{
  "task": "super_resolution",
  "hidden_act": "silu",
  "widths": [96, 192, 288],
  "beta1": 0.9,
  "ema_decay": 0.999,
  "max_steps": 18900,
  "warmup_steps": 370
}
Rows from block 5 of a small image super-resolution model, named by matrix and row number. Rows with one number belong to one channel. Each number is 500 + 25 x the weight over its row's rms, rounded and kept within 0 to 999. All counts start at 0. Numbers have three digits each.
After each channel's rows are labels from the 100 images, of 14976, where the channel reaches its highest value: "top examples" is what is common among them. Only what is clearly more common there than usual is listed. The data: stained colorectal tissue patches (NCT-CRC-HE-100K). In brackets: how many of the 100, against the usual share in percent.
# convs0: first 3x3 conv (model.mid.1.convs.0.weight, 288x288x3x3, each kernel summed), inputs 144-287
# convs1: second 3x3 conv (model.mid.1.convs.1.weight, 288x288x3x3, transposed, each kernel summed), outputs 144-287

convs0.81:465467543481510475534529523510509520461530520506521487474503498465531487530516466538463485485474503513504500504522449474515559514510526493529480489495464476496490511534471517472500513486481442495496486496479529523548539526508485476513489471553502491472506522522523513471511514531538478487516490515506495438484490508480503548510503524512518491498525503504499528517469500495519431471515492542522473518493476504509505517451476481477447
convs1.81:471512464471496471483468498517490479531534519493519495501494478485441527511485476473503535503544518504522512534530504448453502515483546481518541474535458493506521497489483497517529448507463506481500503538523494449500476516458552469503463483503483474514478487442523508477505502533481534517493500544491492479525474539469504463491511501534518501459511497513486488504492516482551482501497493523479480547532455488481561492458472502505468
top examples: tissue: smooth muscle (32 vs 13.4)

convs0.235:471462501516500495500496462571456506493508506502497492488483523572451502524492512511488491472484485489568508469512513482483495516490477464564508473503446477502459469510494484509468531485517497494466485539495507504524563515501479474487482477492546507510484479516480507478498501497452511501490535505481467465495516488492518508513508537479501507473463536495506490541516498490500501527491486459474465476508490497493511480501493515490497
convs1.235:536533493454460488543471531490527511480498535518525511484528524486536487493474494476496512485483453491448558486508494498497493478477484512508455498509545461485523506478514498491475468504515539523520503481499516492512489506480527499487527492467481554481510527509513526489484508513482496522517505501500526455549533506504487530506499495487464468482515549497470531491455473473467474480496502506501512486531533468469485547497508538484504
top examples: tissue: lymphocytes (99 vs 11.2)

convs0.43:460504526493478504554543520502431533505476535481506519495473525479522519497523501494507516533465490501542476511476479493509513508506492492537508463498510524477512499485477499496482510516483474512530474480492473490444484495529521484479479512479492561478503476507511461518488483487508506519512481503459513474542512513510534492494501493503486494474513498455495484537511497509512519459538487497499495555495476483528505491490534520443489
convs1.43:428489483466474492492481534524461483491460481495499499542459461466482508527496497535472525551559535532527528505471508558490521471474506494534452489478488527517505525519486485500504528488490509481455521497476509475483501462515460470492474468494454523502485514503464543498504434524507503510570463544503488478489490484534485494524485487476526474493520521470484527550513497548496475516489487524505501467493543476496470497442488446540511
top examples: tissue: lymphocytes (66 vs 11.2)

convs0.202:506505489511474485550559521476527516509502520505514487509487494479500533521506443509495491512455482525511491483494459508480507487499502491505502519473511494497511531504515527466452500481490505463505459555518498495439498571519518510477472552515522517463471500521486483482497518517525507543534496478529534491520507522476500508500529478488465574513482515501460508517487496516511504502543515534500452545522488475465531485442446529533482
convs1.202:492499493493514492513513528514486482491512523496486531536460509512461473537448533508529539494482474471521528512494529503527531481486488546526502521516483523464507481504442511528459484498490505484515490507499511465494512477479516510477516478484476527447467489456501499461511544524499522530521473518446500552497507495473486460514493542474510492485502488509513509508521487495527483536504499508540525531546496500466530535497493512490501
top examples: tissue: cancer-associated stroma (27 vs 10.7)

convs0.57:432476512454472500549495483510482478533480541486532507510546516499511546519492448525539521504493517506539451512473471488470492500512497482549501520505515491470531514488471498483495488556517505457509475469502503482475525517484530472525496499507544521483475485539506525441464484492492525487470519520480500433497502515506520504480533497496476526517516517472497504533477498535487467495489506514527472514494471521471532476497518519482501
convs1.57:463520481483494501497480499512498490525493499482488534513477462489445525542527494552506548513518530516532507521465510523469484536490480521511493513486515523492505525505463468518528482544489495493494492531483478441494501488480553475501510456490459500488507483456460541482471480495476529505550454521510459509474517540473492478504513504484526475492519504548495462523480480510489473511491541517455494507515496499503544481475489492526517
top examples: tissue: lymphocytes (31 vs 11.2)

convs0.93:452494474521488514505483481566468521512505498516513509482507537567444514513475525507491503485510513484576483446494500478505484508481495490527488506522486470542456510527462503512483549484511485488502492523513502491481525497526440487504505484499518489489488491503499470471509500490470480515527536484489495468516507486487552489506501511486518496515494516490511516537526489479495496531513480520478487463507467446472492499519521493487499
convs1.93:528507520447464491517469528497538518480496537544528475497516507451549527496471491455490528477476466486462546470509474499512485463488500483523466481503524452489524508476522502487498467516506534521515509482523524498538464491477499507484543513480478542510504531516536518464526481498458480518508492509479515433520520497506487520498518493485460464469504533515486523465471480484487483480491519531501502521518520487504495556492524521509481
top examples: tissue: lymphocytes (98 vs 11.2)

convs0.69:503470475501509482464543525465512531470497478519489495520525540510527474490534496506495554477506493510491499486472462501519571548495492499506479489489519491472469544542468486498522507506529458497515477541497476495494475458501495458546507485528517504486492515482477512487514456470482456484550491511521468442482484501468514514469498504472501489503518465451560469508511508482530500531490517469505584491518518471497501512492499508490503
convs1.69:519490511438494497520464494493519558513492479501481497472528475490525499475542522502489504488501492484497495508494482479486495487536539500499554506487505474458504520482501486522516522476536545473507455514513498503513510490533489516507527502528536431564514504534557480466507492473534459488467522503539500493552456530469505511510505528455525501545472492512511516478519531501497484461494472472531466514499534495504494575540478537492514
top examples: tissue: normal colon mucosa (34 vs 8.7); tissue: adipose tissue (29 vs 10.1)

convs0.267:479509554553513511481507498503445496495512498500500485504483541498477476543540460521472449493525497522503496559527478541499537461501502496477472485480502491478513499486457527518466518523540487531540507536489482504462565544517482496519515498517489553495526479511484499516497478511518497539511486508536524492488479514459490516505476512484508516532524508540511518469482517509436509458505494480477451522518525525514503531445513509459500
convs1.267:493510511511519533489512483519510473448524469489440490518476485521484512530491485530534529477543534536507446519514473490457536527472464540514498494481490523495486482481497493509472511504514485485482525524481521491511535515518492464493465495462535470502483445449496472497472475462508530510542492482496483521491466538480521475536491481521544492529520468504484477513494527521551502471535473518517501480528514521520521479518501474542494
top examples: tissue: lymphocytes (40 vs 11.2)

convs0.265:506494497491493468537561524512495498508500528503498502534513507520526512487485445494475471498510465503488475479536455530521550503480510507550484491501456475505483511507477500477462493493459472503497477487474509500481488502511465523514514519550521507487481463503535493501558533537505524515480485526467504471558517525500492531490537506494467498546491492484466513510525476482502446470499486494536519516515443501498474472468473485483470
convs1.265:502436456497503486462482545514492483541524515492493519560479450486425545484458496467516563499493547485511503525489538494511554452490498455523520511504445486521492487498459480492467486516484520491494466524512491475547487482517504498512508480503482507497474499465500472478519508549469525520487481510456523519494513504447473437486515489479498507482501499512481470508490514512551483540509529494474473531544487505492497503456462482522518
top examples: tissue: smooth muscle (50 vs 13.4); tissue: cancer-associated stroma (34 vs 10.7)

convs0.42:449497490503486506515495454525528496531464512481530538484526478517524543471481483513522530523499555485506491468485544523513459498486487478498504573527530482477516491517514468468464478566523475479520465475501518488449502514499527515548521468510531520485493467512497506493528524486490486499470486487534543486509491490496499473523524525522496539475515513488477505480496476518498458537537533493566447501478443491473525511475497518489474
convs1.42:497545462482477499472453536503562501516481506494497545504441493488465522500489476528480532498541514520525556473478510469469470533501481504506501555506512501535520480481503465495503488557500480507486495496492485531535459500512548517510513464510448494485541485494491525506507539484474492502510490492517513521524529517480505452511505480501517473494509482512511477487454492462517499526507553516474458478510480493505569495496526527534506
top examples: tissue: debris (54 vs 11.2)

convs0.206:449512526488489527464535477483482508492488441500487508511463494507490498476532504496497514512534506477488466540502539494517490473505473487475476502495488488553534528458528488472502532506492509470496503486484519499510513446526543498516528498504535516497479483471455503508516511496487508520519495484488519548542470506477476485501481489509522498459491455478500497530539513487507457473498466490502478494488534457505488511456464525493498
convs1.206:500437538504487513521532495493451525526517488500488463485530486519507504490530527456469411499402478464513507486493509492525524472578496501511484500494501489528513493489537479484507523457517528511518498471488513514482496477515496539479539526524549483530470508552505495500474496508515511520484501458545536507512467500525510521499491526469472510514524526484496524518538527493478493472477484501508518487483494525542475519531471528481486
top examples: tissue: lymphocytes (73 vs 11.2)

convs0.25:515517470491506456536515536493507522500525517484483455463527510532525493492498479516478500523441472516506501419523491539475536487514491479523481518506454493467508491511475519487484472505507473514525510549545527465504514517458490504528487487499488530498497504507532504481473518493510493484463511529497525476470469520511497498492525499507479487506516511512467494534509469472506457479438510522495497522533496549532489481495516482481430
convs1.25:494491453504492505486466541464499497488539520509499500506500455501471534522483476487497515484511513511460513524487486473504551507488487504509538519521453494492486485485488491494517454498532509510527471561545494471515487489487522492509508497451506497539479464453515469480547520511477489495502473508504474461525465523445498444497530508512499466469494479479489452466503537500550500484511492525466512525541494497517548502475469509494491
top examples: tissue: cancer-associated stroma (37 vs 10.7); tissue: smooth muscle (35 vs 13.4)

convs0.125:518493475522519510529505500472506516486527501517566535467469551515475470496481506470463484470465554493501506514500505531473499501486517500498494507529494545529460475512483477549525513498482482547482477492504461546460476495487530470510500491482493448525504504536481487465524489475486454480479500511497470504495529505547496500489483488485491514514472531502474535470527485471468523518509574478505542509473432502486475484510529499482536
convs1.125:507527477492480462524514583465484521456507503461493488495496543517518488497506506509486462481457500497497538475452524515511533496506466511466434505545531537560504508526552492497459506467492464514535521477497479544485518469535479511509512489508493548453491485534470494500499485545528484524490533510521506513521500472535516521477508530456480540513543486461469550495513480513483513546494501477515544472445500487491470474504514466481530
top examples: tissue: lymphocytes (42 vs 11.2)

convs0.285:473494516465503478514480502507526536475546560563514464497504491501535519521477489509466530485451528481499508465499493484496493510487509507538517523522540471501460493471479503478507492477533453489498490497501516491508521523495489474483513476451497530479506496515536518490485499474548431541445503463476519486448525487497492510485497516518490520500489539531487522516498513527528470498509526524494502550507482508508488511466505502473485
convs1.285:501538494535492509506466509510514491484502508468502542526487474530440500507499473496509537508551542529511523515513512459467463545460556496487522492528490503482485484525474517516499492518463492477503474522514508488490472536501531474526473483501469448494516497472501471479493544479484528472465469524475488515472528557467501487507508474519530485515487484547521445503450511473509474496501555484464515535494494462490553466485470483535527
top examples: tissue: debris (57 vs 11.2)

convs0.216:523482511526489504509472485518463533502518510498525473533518476482532493469491502498480483512541483506497501465504497487536470457527507486483508538510521495503482498500473469490525507464526572494487487487475535513478471517498470526507490496542465462516501541494525497489512517517478491472537502487491552465482480508522495465482543535483484505488542493516467577468518553530488481504517524503516522525489466533488517506483448525525485
convs1.216:489529481547517499478489487539495488499501529514489506525500506508475482498478501545517468537535547505446493546483493530519514543500471514502516508547470508486482513474475509537523505495526495550497478526501540472495482499513490489443482505465526510480503494474482510519495517506499486498567448514489489506465494488507476484484554497542467508498501491441569527515504516491528539491502456537513508470542464577488511485502518477487507
top examples: tissue: normal colon mucosa (77 vs 8.7)

convs0.87:499503515518500526470520501533507492487455509483512502486487493486520453496509494502522491518460524488487476503473532525502548471509498508473472563517515539484524467505521512492515498512505504500464432453503519502414460517496472518523505519571462524506512534498486504498501498515504483468485493510517499459545457493508521478511486518484445509464513531481489515490520490506552475517535464529503473475527414528494491488475500531511499
convs1.87:495532479491488460538499525454518494442480533511521512525444535499510480507479499501485524512538497499498531472496516474481484480494510496523506524510509553525520470500509533503503522531499504506523514502500534557523483502526494498516464466520454493447504498491479491500534531497505467509484512538518492493502497470529534459530496473514497487495475529457470495457546502498560534534542499485483485510471480490473510492471498499533486
top examples: tissue: debris (63 vs 11.2); tissue: lymphocytes (35 vs 11.2)

convs0.144:496541508540461517555489481477499483511477462443506504520472527522471468503482485498482493527537509502478480491495536492516507491507478506489480521459495504506511477521549512450452531458488506488510503519528542467506522495517515480495502468460522523530503473494500518453487525504507469501540478498461488473548466526539517508502453520490498491555498508499495497464491483498465468500481544502503496461490499504526507505498516490495519
convs1.144:533511501535534470492544470493508469487491521536546442498508539520486506525505490510465467506438504461512500523504508531508493520545480498504494528495500515458511536508513500473508554461535504486506516466524517511512509542477499483466510498446487533448519477491464534496469491515508513506485472456558473494518532498512500516444445512527464516507457493494499511543491471504478501498502467484499469473516524537556432497558517536505498
top examples: tissue: adipose tissue (28 vs 10.1)

convs0.102:476489455495517516483472492531526526534478487470540501486495474507480409481537489529484512501498493494508498498501488496485514513497459494496509554526508533501497511453525502506515516531525492500477484442480532506483504481477529505484502492493514539477489519486513509477486474469497506492449484507476532453493498478480495504507476519471480487530467493498504465460514518501529490504564506505486474459465495477534495490526511537530542
convs1.102:531481540470486512506517471486493540501523482506488535485491547512488461527529503498494504496479444506530508490503501465529483455501527518481510526457515472476508530522468537484504513537521503466511535463470487552484517505546501535553519481551469431494487475517491490503510510487499512519440535496510512506474506514445537528532477445448506516509474515514492466495507495483503493512513498488497488521468530503482514493530461496523497
top examples: tissue: debris (83 vs 11.2)

convs0.183:470489515480475439531489454528545498495545512534499488537528470510497504519491489505465552526453510516522486488521477472490517495497521477548516552496474495495477489516521530486451492491529436464477503475484523501492518518475491436525513492456498521490516517507524492488477499453488447513462482494485500493497522485510540512461493485510468503497515521536494488542499492520509451490509541518494495539466512515504519495488508471493467
convs1.183:459546482490495496497476507481539522495491484484508515514459515501454505503507472509514539508573545513500508541463505528492467542476552464506512510472534507466488479511523516514502500537535506509496479536531518468472508545503526470508504442472484469479518482480510486482477508504488505465528509529520490494470531558479514495513528486508507504517486493540523422510453508472497465517490521523447529500457514469487521497517494518524516
top examples: tissue: debris (42 vs 11.2)

convs0.255:510507503444481451506571495479460485467522520499502501487495543520485489526493497505505507496534479483517503478495468528490504525514475473513500479476488534516501526501471513512528504504507485489529474553510512507512475550468449499502499491492498512543511489504504498490491497489510481524521495442510459509492484545464519506480449520519513462526495511502471516531505511518466480529483492481505480532511508500500518580483510453420517
convs1.255:496493480488544473479524563505480482527549524504480496533455482483474539496515525494492503475548513544507494520475515497496539497502454515501481485470518525483507471535537496484482463504501520505516551537494491513479523495469509496471500502521534485485484449500496526503467472547471515534553507465534481496542483479479492425493511508500545496522547502489459507521483501505527511513495492536484511434511512505519514445477516488518506
top examples: tissue: adipose tissue (32 vs 10.1)