From a checkpoint of a small image super-resolution model: soap at rate 0.002, 26.8 epochs.
Rows from block 5 of a small image super-resolution model, named by matrix and row number. Rows with one number belong to one channel. Each number is 128 + 24 x the weight over its row's rms, rounded and kept within 0 to 255. All counts start at 0. After the name is the row's rms in percent of the matrix's.
Before each channel's rows are labels from the 100 images, of 14976, where the channel reaches its highest value: "strongest on" is what is common among them. Only what is clearly more common there than usual is listed. The data: stained colorectal tissue patches (NCT-CRC-HE-100K).
# convs0: first 3x3 conv (model.mid.1.convs.0.weight, 288x288x3x3, each kernel summed), inputs 144-287
# convs1: second 3x3 conv (model.mid.1.convs.1.weight, 288x288x3x3, transposed, each kernel summed), outputs 144-287

strongest on: tissue: smooth muscle
convs0.19 096 [118 159 127 128 133 100 101 164 156  98 140 160 137 112 123 155  88 113  83 137 130 129 152 149 133 120 170 161 125 119 144 124 117 138 140 126  98  98 104 145 108 183 127  85  76 137 153 108 130 123 107 125 123 145 151 148 135  97 178 133 118 134 107 162 144 187  85 200 157 131 136 102 132 129 129  99 135 148 126 119 136 139 176 156 118 101  89 118 129 133 153  70  92 122  98 132 150 123 118 134 104 118 117  93 167 143 128 166  90 194 132 149 114  95 143 116 115 141 110 125 139 148 135 116 110 103 124 107 122 123 125 198 144 142  59 109  99  73 210 157 134  95  68 125]
convs1.19 092 [156 117 119 119 150 176 137 140 113  84 145 120 121 157 106 108 121 148 119 144  74 135 118 108 124 134 146 109 152 145 103 141  99 129 159 117 109 148  90  91 126 114 139 116 154 123  96 180  99 128 118 104  93 150 104 142  94 136 119 128 106 115 129 120  97 151 107 131 156 125 120 149 135 151 135 138 161 181 119 133 141 181  93 181 141 106 137 179  92 103 162 163  93 144 130 118 127 126 139 122 106 139 128 131 143  87 135 118 136 118 158 109 170 125 136 108 107 163 124 104 115 131 157 147 128 117  98 162 170  80 122 129 121 149 111 123 129 152 134 114 125 115 161 139]

strongest on: tissue: smooth muscle
convs0.190 083 [128 177 147 135  91  85 174 124 140 101 148 106  58 112 129  93 157 135 110 111 157 112 126 143 129 121 146 106 123 127 112  89 132 131 108 117 149  98 110 147  99  92 139 125 118 146 131 117 155 162 133 149 103 151 106 124 115  99  99  98 148  90 106 139 145 171  92 101 138 135  98 119 142 164 116 135  87 148 135 128 140 130 183 129 127 130 101  83 122 113 106 127 105 113 114 130 143  85 102 150 157 142  99 155 105 140 136 149  94 137 146 133 136 146  88  91 163 135  97 131 138 124 114 161 134 166 141 133 161 107 122 115 149 154  98  94 120 113  92 158 130 138 148 130]
convs1.190 080 [121 145 124 128 139  98 164 167 146  77 122 109  83 125 182 126 185 107  97 130 151 153 128 103 166 137 130 157 111 102 106 113 135 125 117 109 133 138 133 102 109 111 149  91  88 149 116 105 137 119 153 172 114 139 118 111 150 129  77 151 145  86 131 133 121 137 161 103 119 102 144  90 138 122 121 118 109 116 134  97  94 145 173  86 148 129 139 112 113 132 107 138 105 142 116 134 124 101 114 133 135 134 157 128 123 139 149 147 122 105 140 129  91 118 131 140 151  84  96 138 118 159  95 132 150 153 122 136 115  96 135 144 103 125 108 136  90 150 127 186 138 124 127 123]

strongest on: tissue: lymphocytes
convs0.45 075 [140 127 161 125 115 163 108 129  87 127  83 128 135 125 136 112 115 128 119  75  95 192 116 153 189 178 156 173 109  52 128 112 104 144 159  80  89 109 121 127 154 170 128  98 108 115 121 112 142 146  80 149 149 140 188 155 159 122 148 131 145 130 135 132 148 132  97 128 126 133 135  90 160 126 180 114 101 118 102 121 117 180 105 113 123  83 103 127 120 164 121 145 115 129 109 154 123 111 120 128 122 103 133 127 120  81 148 124 156 139 127 111 109 110 140 136 118 125 128 151 159 170 121 142 146 132 103 151  97 131 140 151 158  98 160 121 170 106 109 127 133 116 123 120]
convs1.45 056 [155  97 155 123 113 136 112 111 154 160 155 131  64 153 164 108 127 138 133 152 134 157 144 147 170 106 170 113 108 137 149  86 104 118 131 146 151 134 165 148 133 124 103 157 130 167 136 115 144 113 112 112  86 136 150 129 132 142 129 136 128  46 146 163 122 172 112 114 138 171 136 116 146 135 106 174 150  91 145 122 120 174 119 109  94 153 109 140 121 111 115 116 143 126 149 150 121 112 122 122 114 131 157 165 122  94  95 130  91  88 118 151  92 149 145 142 124 167 126 143 107 109 114  98 111 127 130 130  62 113 117 140 162 136 160 136 198 100 161 176 114 189  90 122]

strongest on: tissue: lymphocytes
convs0.198 105 [138  99 128  98 119 131 111 134 144 151 143 132 115 106 155 143 106 107 132 145 138 157 145  97  71 121 119 166 147 104 131 144 134 119 123 117 132 124 144 158 113 131 115 130 159 105 126 134 176 106 136 121 157 151 154 111 121 143  97 129 118 155  81 119 131 132 131 116  92 158 107  99 102 108 142 159 156 104 129 159 149 164 151 114  89 155 114 131 151 109 173 167 122 103  67 155 120 164 107  90 150 127 166 158 155 159 106  90 151 151 127 154 110 124 110 128 119 100 132 159 134 112 112 138 155 117 144 138 129 139 128  92  63 196  86 163 131 109 120 102 113 147 116 108]
convs1.198 098 [127 169  79 109 110 128 119  99 109 103 133  84 144 101 141 130 170 132 139 107 144  92 153 138 153 117 113 126 139 152 133 169  96 105  99 151 101 143 127  85 116 145 121  98  94 126 139 138 155 160 102 134 104 133 119 100 118 144 125 131 139 158 135 167 156 121 104  96 105 145 111 162 125 123 168 114 134 173 140 138 135 120 114 133 141 122 104 123 126 135 135 173 103  99 108 117 149 141 112 108 161 134 133 146  89 176 134  94 155 102 100 136 128  80 110  71 134  94 158 118 143 142 121 139 138  96 132 177 134 132 103  66 168 175 115 150  70 149 101 109 126 119 141 119]

strongest on: tissue: lymphocytes
convs0.219 094 [158 146 116  91 131 160 131 139  97 145 104 140 135 198 169 129 114 106 145 101 146 111 144 164 149 126 159  97 120 153 108 204 126 124 151  86 123 109 112 170 172 149 115 115 109 147 164 130  80 136 130 142  76 125 147 119 129 112 149 137 135 125 156 128 115 131 107 102 130 115 125  47 128 152 127 163 131  88 108  99 133 154 145 104 151  92 122 113  90 155 141 154 103 111 118 176 128 120 101 125 174 153 132 152 109 142 107 144 161  99  84 130 126 134 129 129 124 132 138  99  99  93 126 138 172 133 116 120 101 127 152 131 136 143  70 159 128 103 186 116 144 145 118  81]
convs1.219 088 [127 146 161 163 155 154 146 154 124 128 129 122 153 122 129  94  97 144 162 165  91 112 113 129  88 114 164 137 147 145 143 109 117 131 133 100 158 156  50 131 120 108 131 137 133 121 139 107  58 116  62 132 103 135 112 120 102 110 124 133 112  74 124 106 158 163 130 120 122 148  87 108 109 144 130 155 160  92  83 132 140 168 133 124 108 131 133 123 146 147  99 144  78 122 169 177 167 118 131 115 172 125 126 132 148 106 120 120 140 166 140 154  95 127 135 175 137 152 154 118  96 121 146 145 175  98 132 124 128 138 147 147 117 153 147 131 151  96 120 156 129 120 136 130]

strongest on: tissue: smooth muscle
convs0.32 109 [130 114  91 153  79 111 168 122 159  94 132 107 133 121 131 126 183 116 134 139 123 125 127 114  99 104 101 131 123 116 123  65 146  95 147 112 150 127 153 133  94 148 103 138 117 136 124 137 154  79 106 147 153 175  77 144 125 150 124 129 119 113 152 115 124 118 101 116 119 128 120 125 115 171 156 132 126 147 142 113 181 131 134 134 125 160 113  69  92 106 119 130 154 136 135 130 157 163  94 143 142 117 124 117 118 145 176 152 152 126 150 107 136 144 100 142 131 118 118 136 105 123 163 139 161 147 135 146 190 134 142  68 144 187  79 104 118 133 111 155 153 119 109 103]
convs1.32 113 [161 140  88 112 107  76 117 124 190 113 155 129 112 146 157  93 130 169 138 128 158 145 120 139 156 114 135 158 113 129 110 130  97 120 134 173 137  92 176  88 107 149  89 128 149 124  95 120 150 144 127 131 177 150 114 119 133 139 126  97 104 155 121  90 140 140 146 127 147 106 138 135 136 117 132 163 143 142 144  98 139 109 158 104 156 132 137 148 122 104 136 161 154 139 119 142  82 140 100 126 114 164 190 104 105  51 170 113  94 129 129 124 144 137 119 156 111 106  93 157  86 128 131 104 153 126 169  96 149 109 134 132 123 109 115  62  82 159 130 126 136 155 125 124]

strongest on: tissue: smooth muscle
convs0.85 082 [ 94 126 128 126 187 136 216 173  72  92 111 140 103 135 123 151 148 113 125 107 133 131 105 167  88 139  99  72 106 164 140 109 148  89 105 128 130 156 109 147 134 152 125 122 160 136 105 119 108  98 114 152 101 153 117 144 143 109 148 140 155 102  95  99 137 112 136  94 170 102 125 131 130 145 158 146 130 132 101 149  88 130  89 105 164 105 137 121 128 149 118 122 164 126 187 131 156 138 108 117 130 124 191 132 115 137 126 138 152 120 146 132 122  96  98 107 129 127 110 101 133 130  75 143 119 130 133 171 118 115 146 106 140  92 101  93 153 124  96 125 148 109 166 165]
convs1.85 076 [ 88  88 164 129  94 159 146 128 140 128 133 158 154 137 106 130 132 140 134 130 127 171 138 190  87 137 123  74  81 136 147 133 177 128 120  82 119  66 132 174 144 186 118 133 134  79 118 143 175 120 124 152 153 111 132 129 141 111 148  98 112 115 150 133 119 100 115 130 123 116 128 110 183 128 157 116 122  91 152 115 150 116 155 110 109  99 156 114 111 141 118  73 185 129 101 120 111 133 119 100 149 116 109 151 111 137 142 136  71 186  92 159 114 139 112 160 122 140 100  99 135 129 118 122 112 136 153 118 116 112 109 147 129 118  97 148 138 107  93 138 111 117  79 135]

strongest on: tissue: smooth muscle
convs0.47 096 [125 162 101  98 157 141 181 111 113 123 106 124 128 141 143 129 119 132 149 151 139 129 131 173 113 113  81 113 101 129 134 118 187  97 111 132 105 129 116 135  97 133 136 105 174 130 122 125  90 134  99 128 162 121 124 113 140 102 106 139 132  87 126  96 122 136 173 111 155 108 136 169 142 103 140 124 133 103 152 112  99 135 116 111 156 114 104 123 151 155  93 142 127 105 161 151 160 136 125  92 158 101 237 148 146 142 118 130 168  84 153  88 109 115 120  71 134 152 123 119 153 103  80 148 132 116 111 185 111 116 132 132 124 115 123 106 102 101  58  99 108 111 143 129]
convs1.47 096 [116 114 118 130 120 119 118 123 146 120 122 159 145 122 111  97 140 119 160 108 119 137 130 171 121 125 140 135  62 118 147 157 158 126 138 114 131 106 159 139 120 131 127 153 125  91 130 102 140 137  97 171 191 125 138 150 120 128 128 103 113 123 111  93 111  94 123 115 127 111  85  94 118 120 137 149 107  76 117 140 155 102 133  61 137 110 122  74 140 151 130 118 150 151 145 161  99 141 124  90 145 140 117 143  83 150 123 141  77 150 110 127 133 165 126 204 131 148 162 146 151 114 114 136 122 116 172  98 134 115  84 123 125 100 120 126 132 104  87 121 107 126  89 149]

strongest on: tissue: lymphocytes
convs0.242 101 [159 148 124 115 136 180 153 126 120 146 100 118 152 169 189 101 115 136 163 129 131 111 130 130 168 129 127 110  88 124 149 158 149 109 143  90  84 146 130 157 189 153 141 117  95 124 123 119  84 102 122 146  94 109 106  60 106 126 155 116  97 135  76 162 115 126 163 103 157 125 144  60  96 159 114 176 149 111 116 143 112 142 138 139 153 114 142 140 125 138 155 125 109 129  95 177 159 108 124 134 134 121 146 126 104 141 143 123 134 133  97 141 122 140 134 105 100 130 111  95 138 142 109 170 144 130 133 134 115  99 121 135 137 144 112 174 149 106 182 134  89 139 139 109]
convs1.242 100 [148 130 155 118 161 151 138 155 126 106 101  96 137 138 126 136 128 132 129 166 118 131 148 134 141  97 161 184 158 140 144  79  75 113 128 111 138 163  70  97 133 124 124 122 106 119 159 103  85 134  48 121 101 124 141 113 108 102 104 132 106  97 134  97 127 151 126 134 120 146  93 126 120 139 139 154 160  91 109 147 115 177 129 106  84 127 119 129 166 117 119 141 101 116 149 182 164 112 115  98 134 102 152 135  94 136 149 132 135 135 153 158 103  99 152 151 155 128 152 154 118 165 154 141 175 112 139 109  99 133 119 133 116 169  90 141 128 108 140 151  93 134 121 106]

strongest on: tissue: lymphocytes
convs0.185 071 [ 82 124 104 122 127 112 117 114 140 208 133 135 110 117 156 111 128 106 123 134 144 146  93 119 157 134 114 164 141 137 144 167  96  99 195 120 134 148 168 114 142 126 106 149 143 116 166 111 140  93 112 139 134 120 129 151 155 111 150 130 154 144 135 115 138 103 134 119 149  95 129  96 171 162 111 173 112 133 101 110 136 126 107 113 156 132 137  71 163 115 121 113  95  92 151 129 105 133 145 134 134 130 141 107  85  69 182 137 116 120 122 138 151 133 130 108 115 150 152 156 149 147 136 115 138 101 132  97 123  93 120 109 108 150 148 138 120 115 167 127 114 124 115 131]
convs1.185 082 [111 168 134  58 124 108 134 109  88 125 165 172 148 146 166 199 100 133  88 126 146 105 131 131 156 100 133  99 119 174  99 113 109 161 127 131  89 127 120 127 126 101 122  89 113 169 155 112 121  91 151  94 126 136 147  95 130 103 106 128  90 148 138 129 135 136 175  78  95 141 114 145 120 129 124 147 145 100 133 126 128 125 132 139 127 153 132 147 182 119 124 107 119  82 126 136 157 161 140 116 136 103 163 113 121  89 116 132 167 157 123 132 110  82 119 168 153 143 117 120  97 106 125 101 130 109 101 132 120 165 112 102 134 136 177 144 115 152 183 158 139 169 123  85]

strongest on: tissue: lymphocytes
convs0.26 112 [164 109 139 133 171 115 144 107 128 119 131 137 124  97  60 112 136 140 108 109 147 172 152 110 106 121  95 116 128 125 118  54 157 134 125 165 153 116 125 134  88 108 139 134 114 127 127  88 159  96 180 150 112 122 120 117 124 130 134 144 140 171 136 156 151  99  89 129 116 125 147  58  89 113 138  87 139 144 128 175 122 116 120 152 112 150 162 122 111 117 146 164  94 116 163 153 127 155 137 144 133 122 153 122 129 151 130 115 132 101 125 113 115  96 121 138  85 105 129 109 130 119 150 159 140 159 131 116 126 131 130  82  97 155  93 104 142 116  92 151  99 122 139 200]
convs1.26 118 [119 131 109 127 171  94 116 139  80 136  74 169 148 126 105 163 116 120 160 116 167  94 144  73 102 115 144 133 137 126 123 141 115  81  89 115 133 130 140 150 183 142 129 121  77 166 160 139 124 141 158 157 136 133 116 113 119 152 169 123 155 164 153 109 177 127 127 150 117 116 123 133 124  76 103 101 135 142 148 141 105 145 121  98 116 136 156 122 133 147 150 158 132 118  96 117 117 160 162 114 133 109 128 146  80 106 144 147 119 132 142  79 115 165 126 131 126  77 137 146 142 163 121 152 120 142 124 141  97 124 154 118 113  85 156 116  68 118 160 156 107 138 136 147]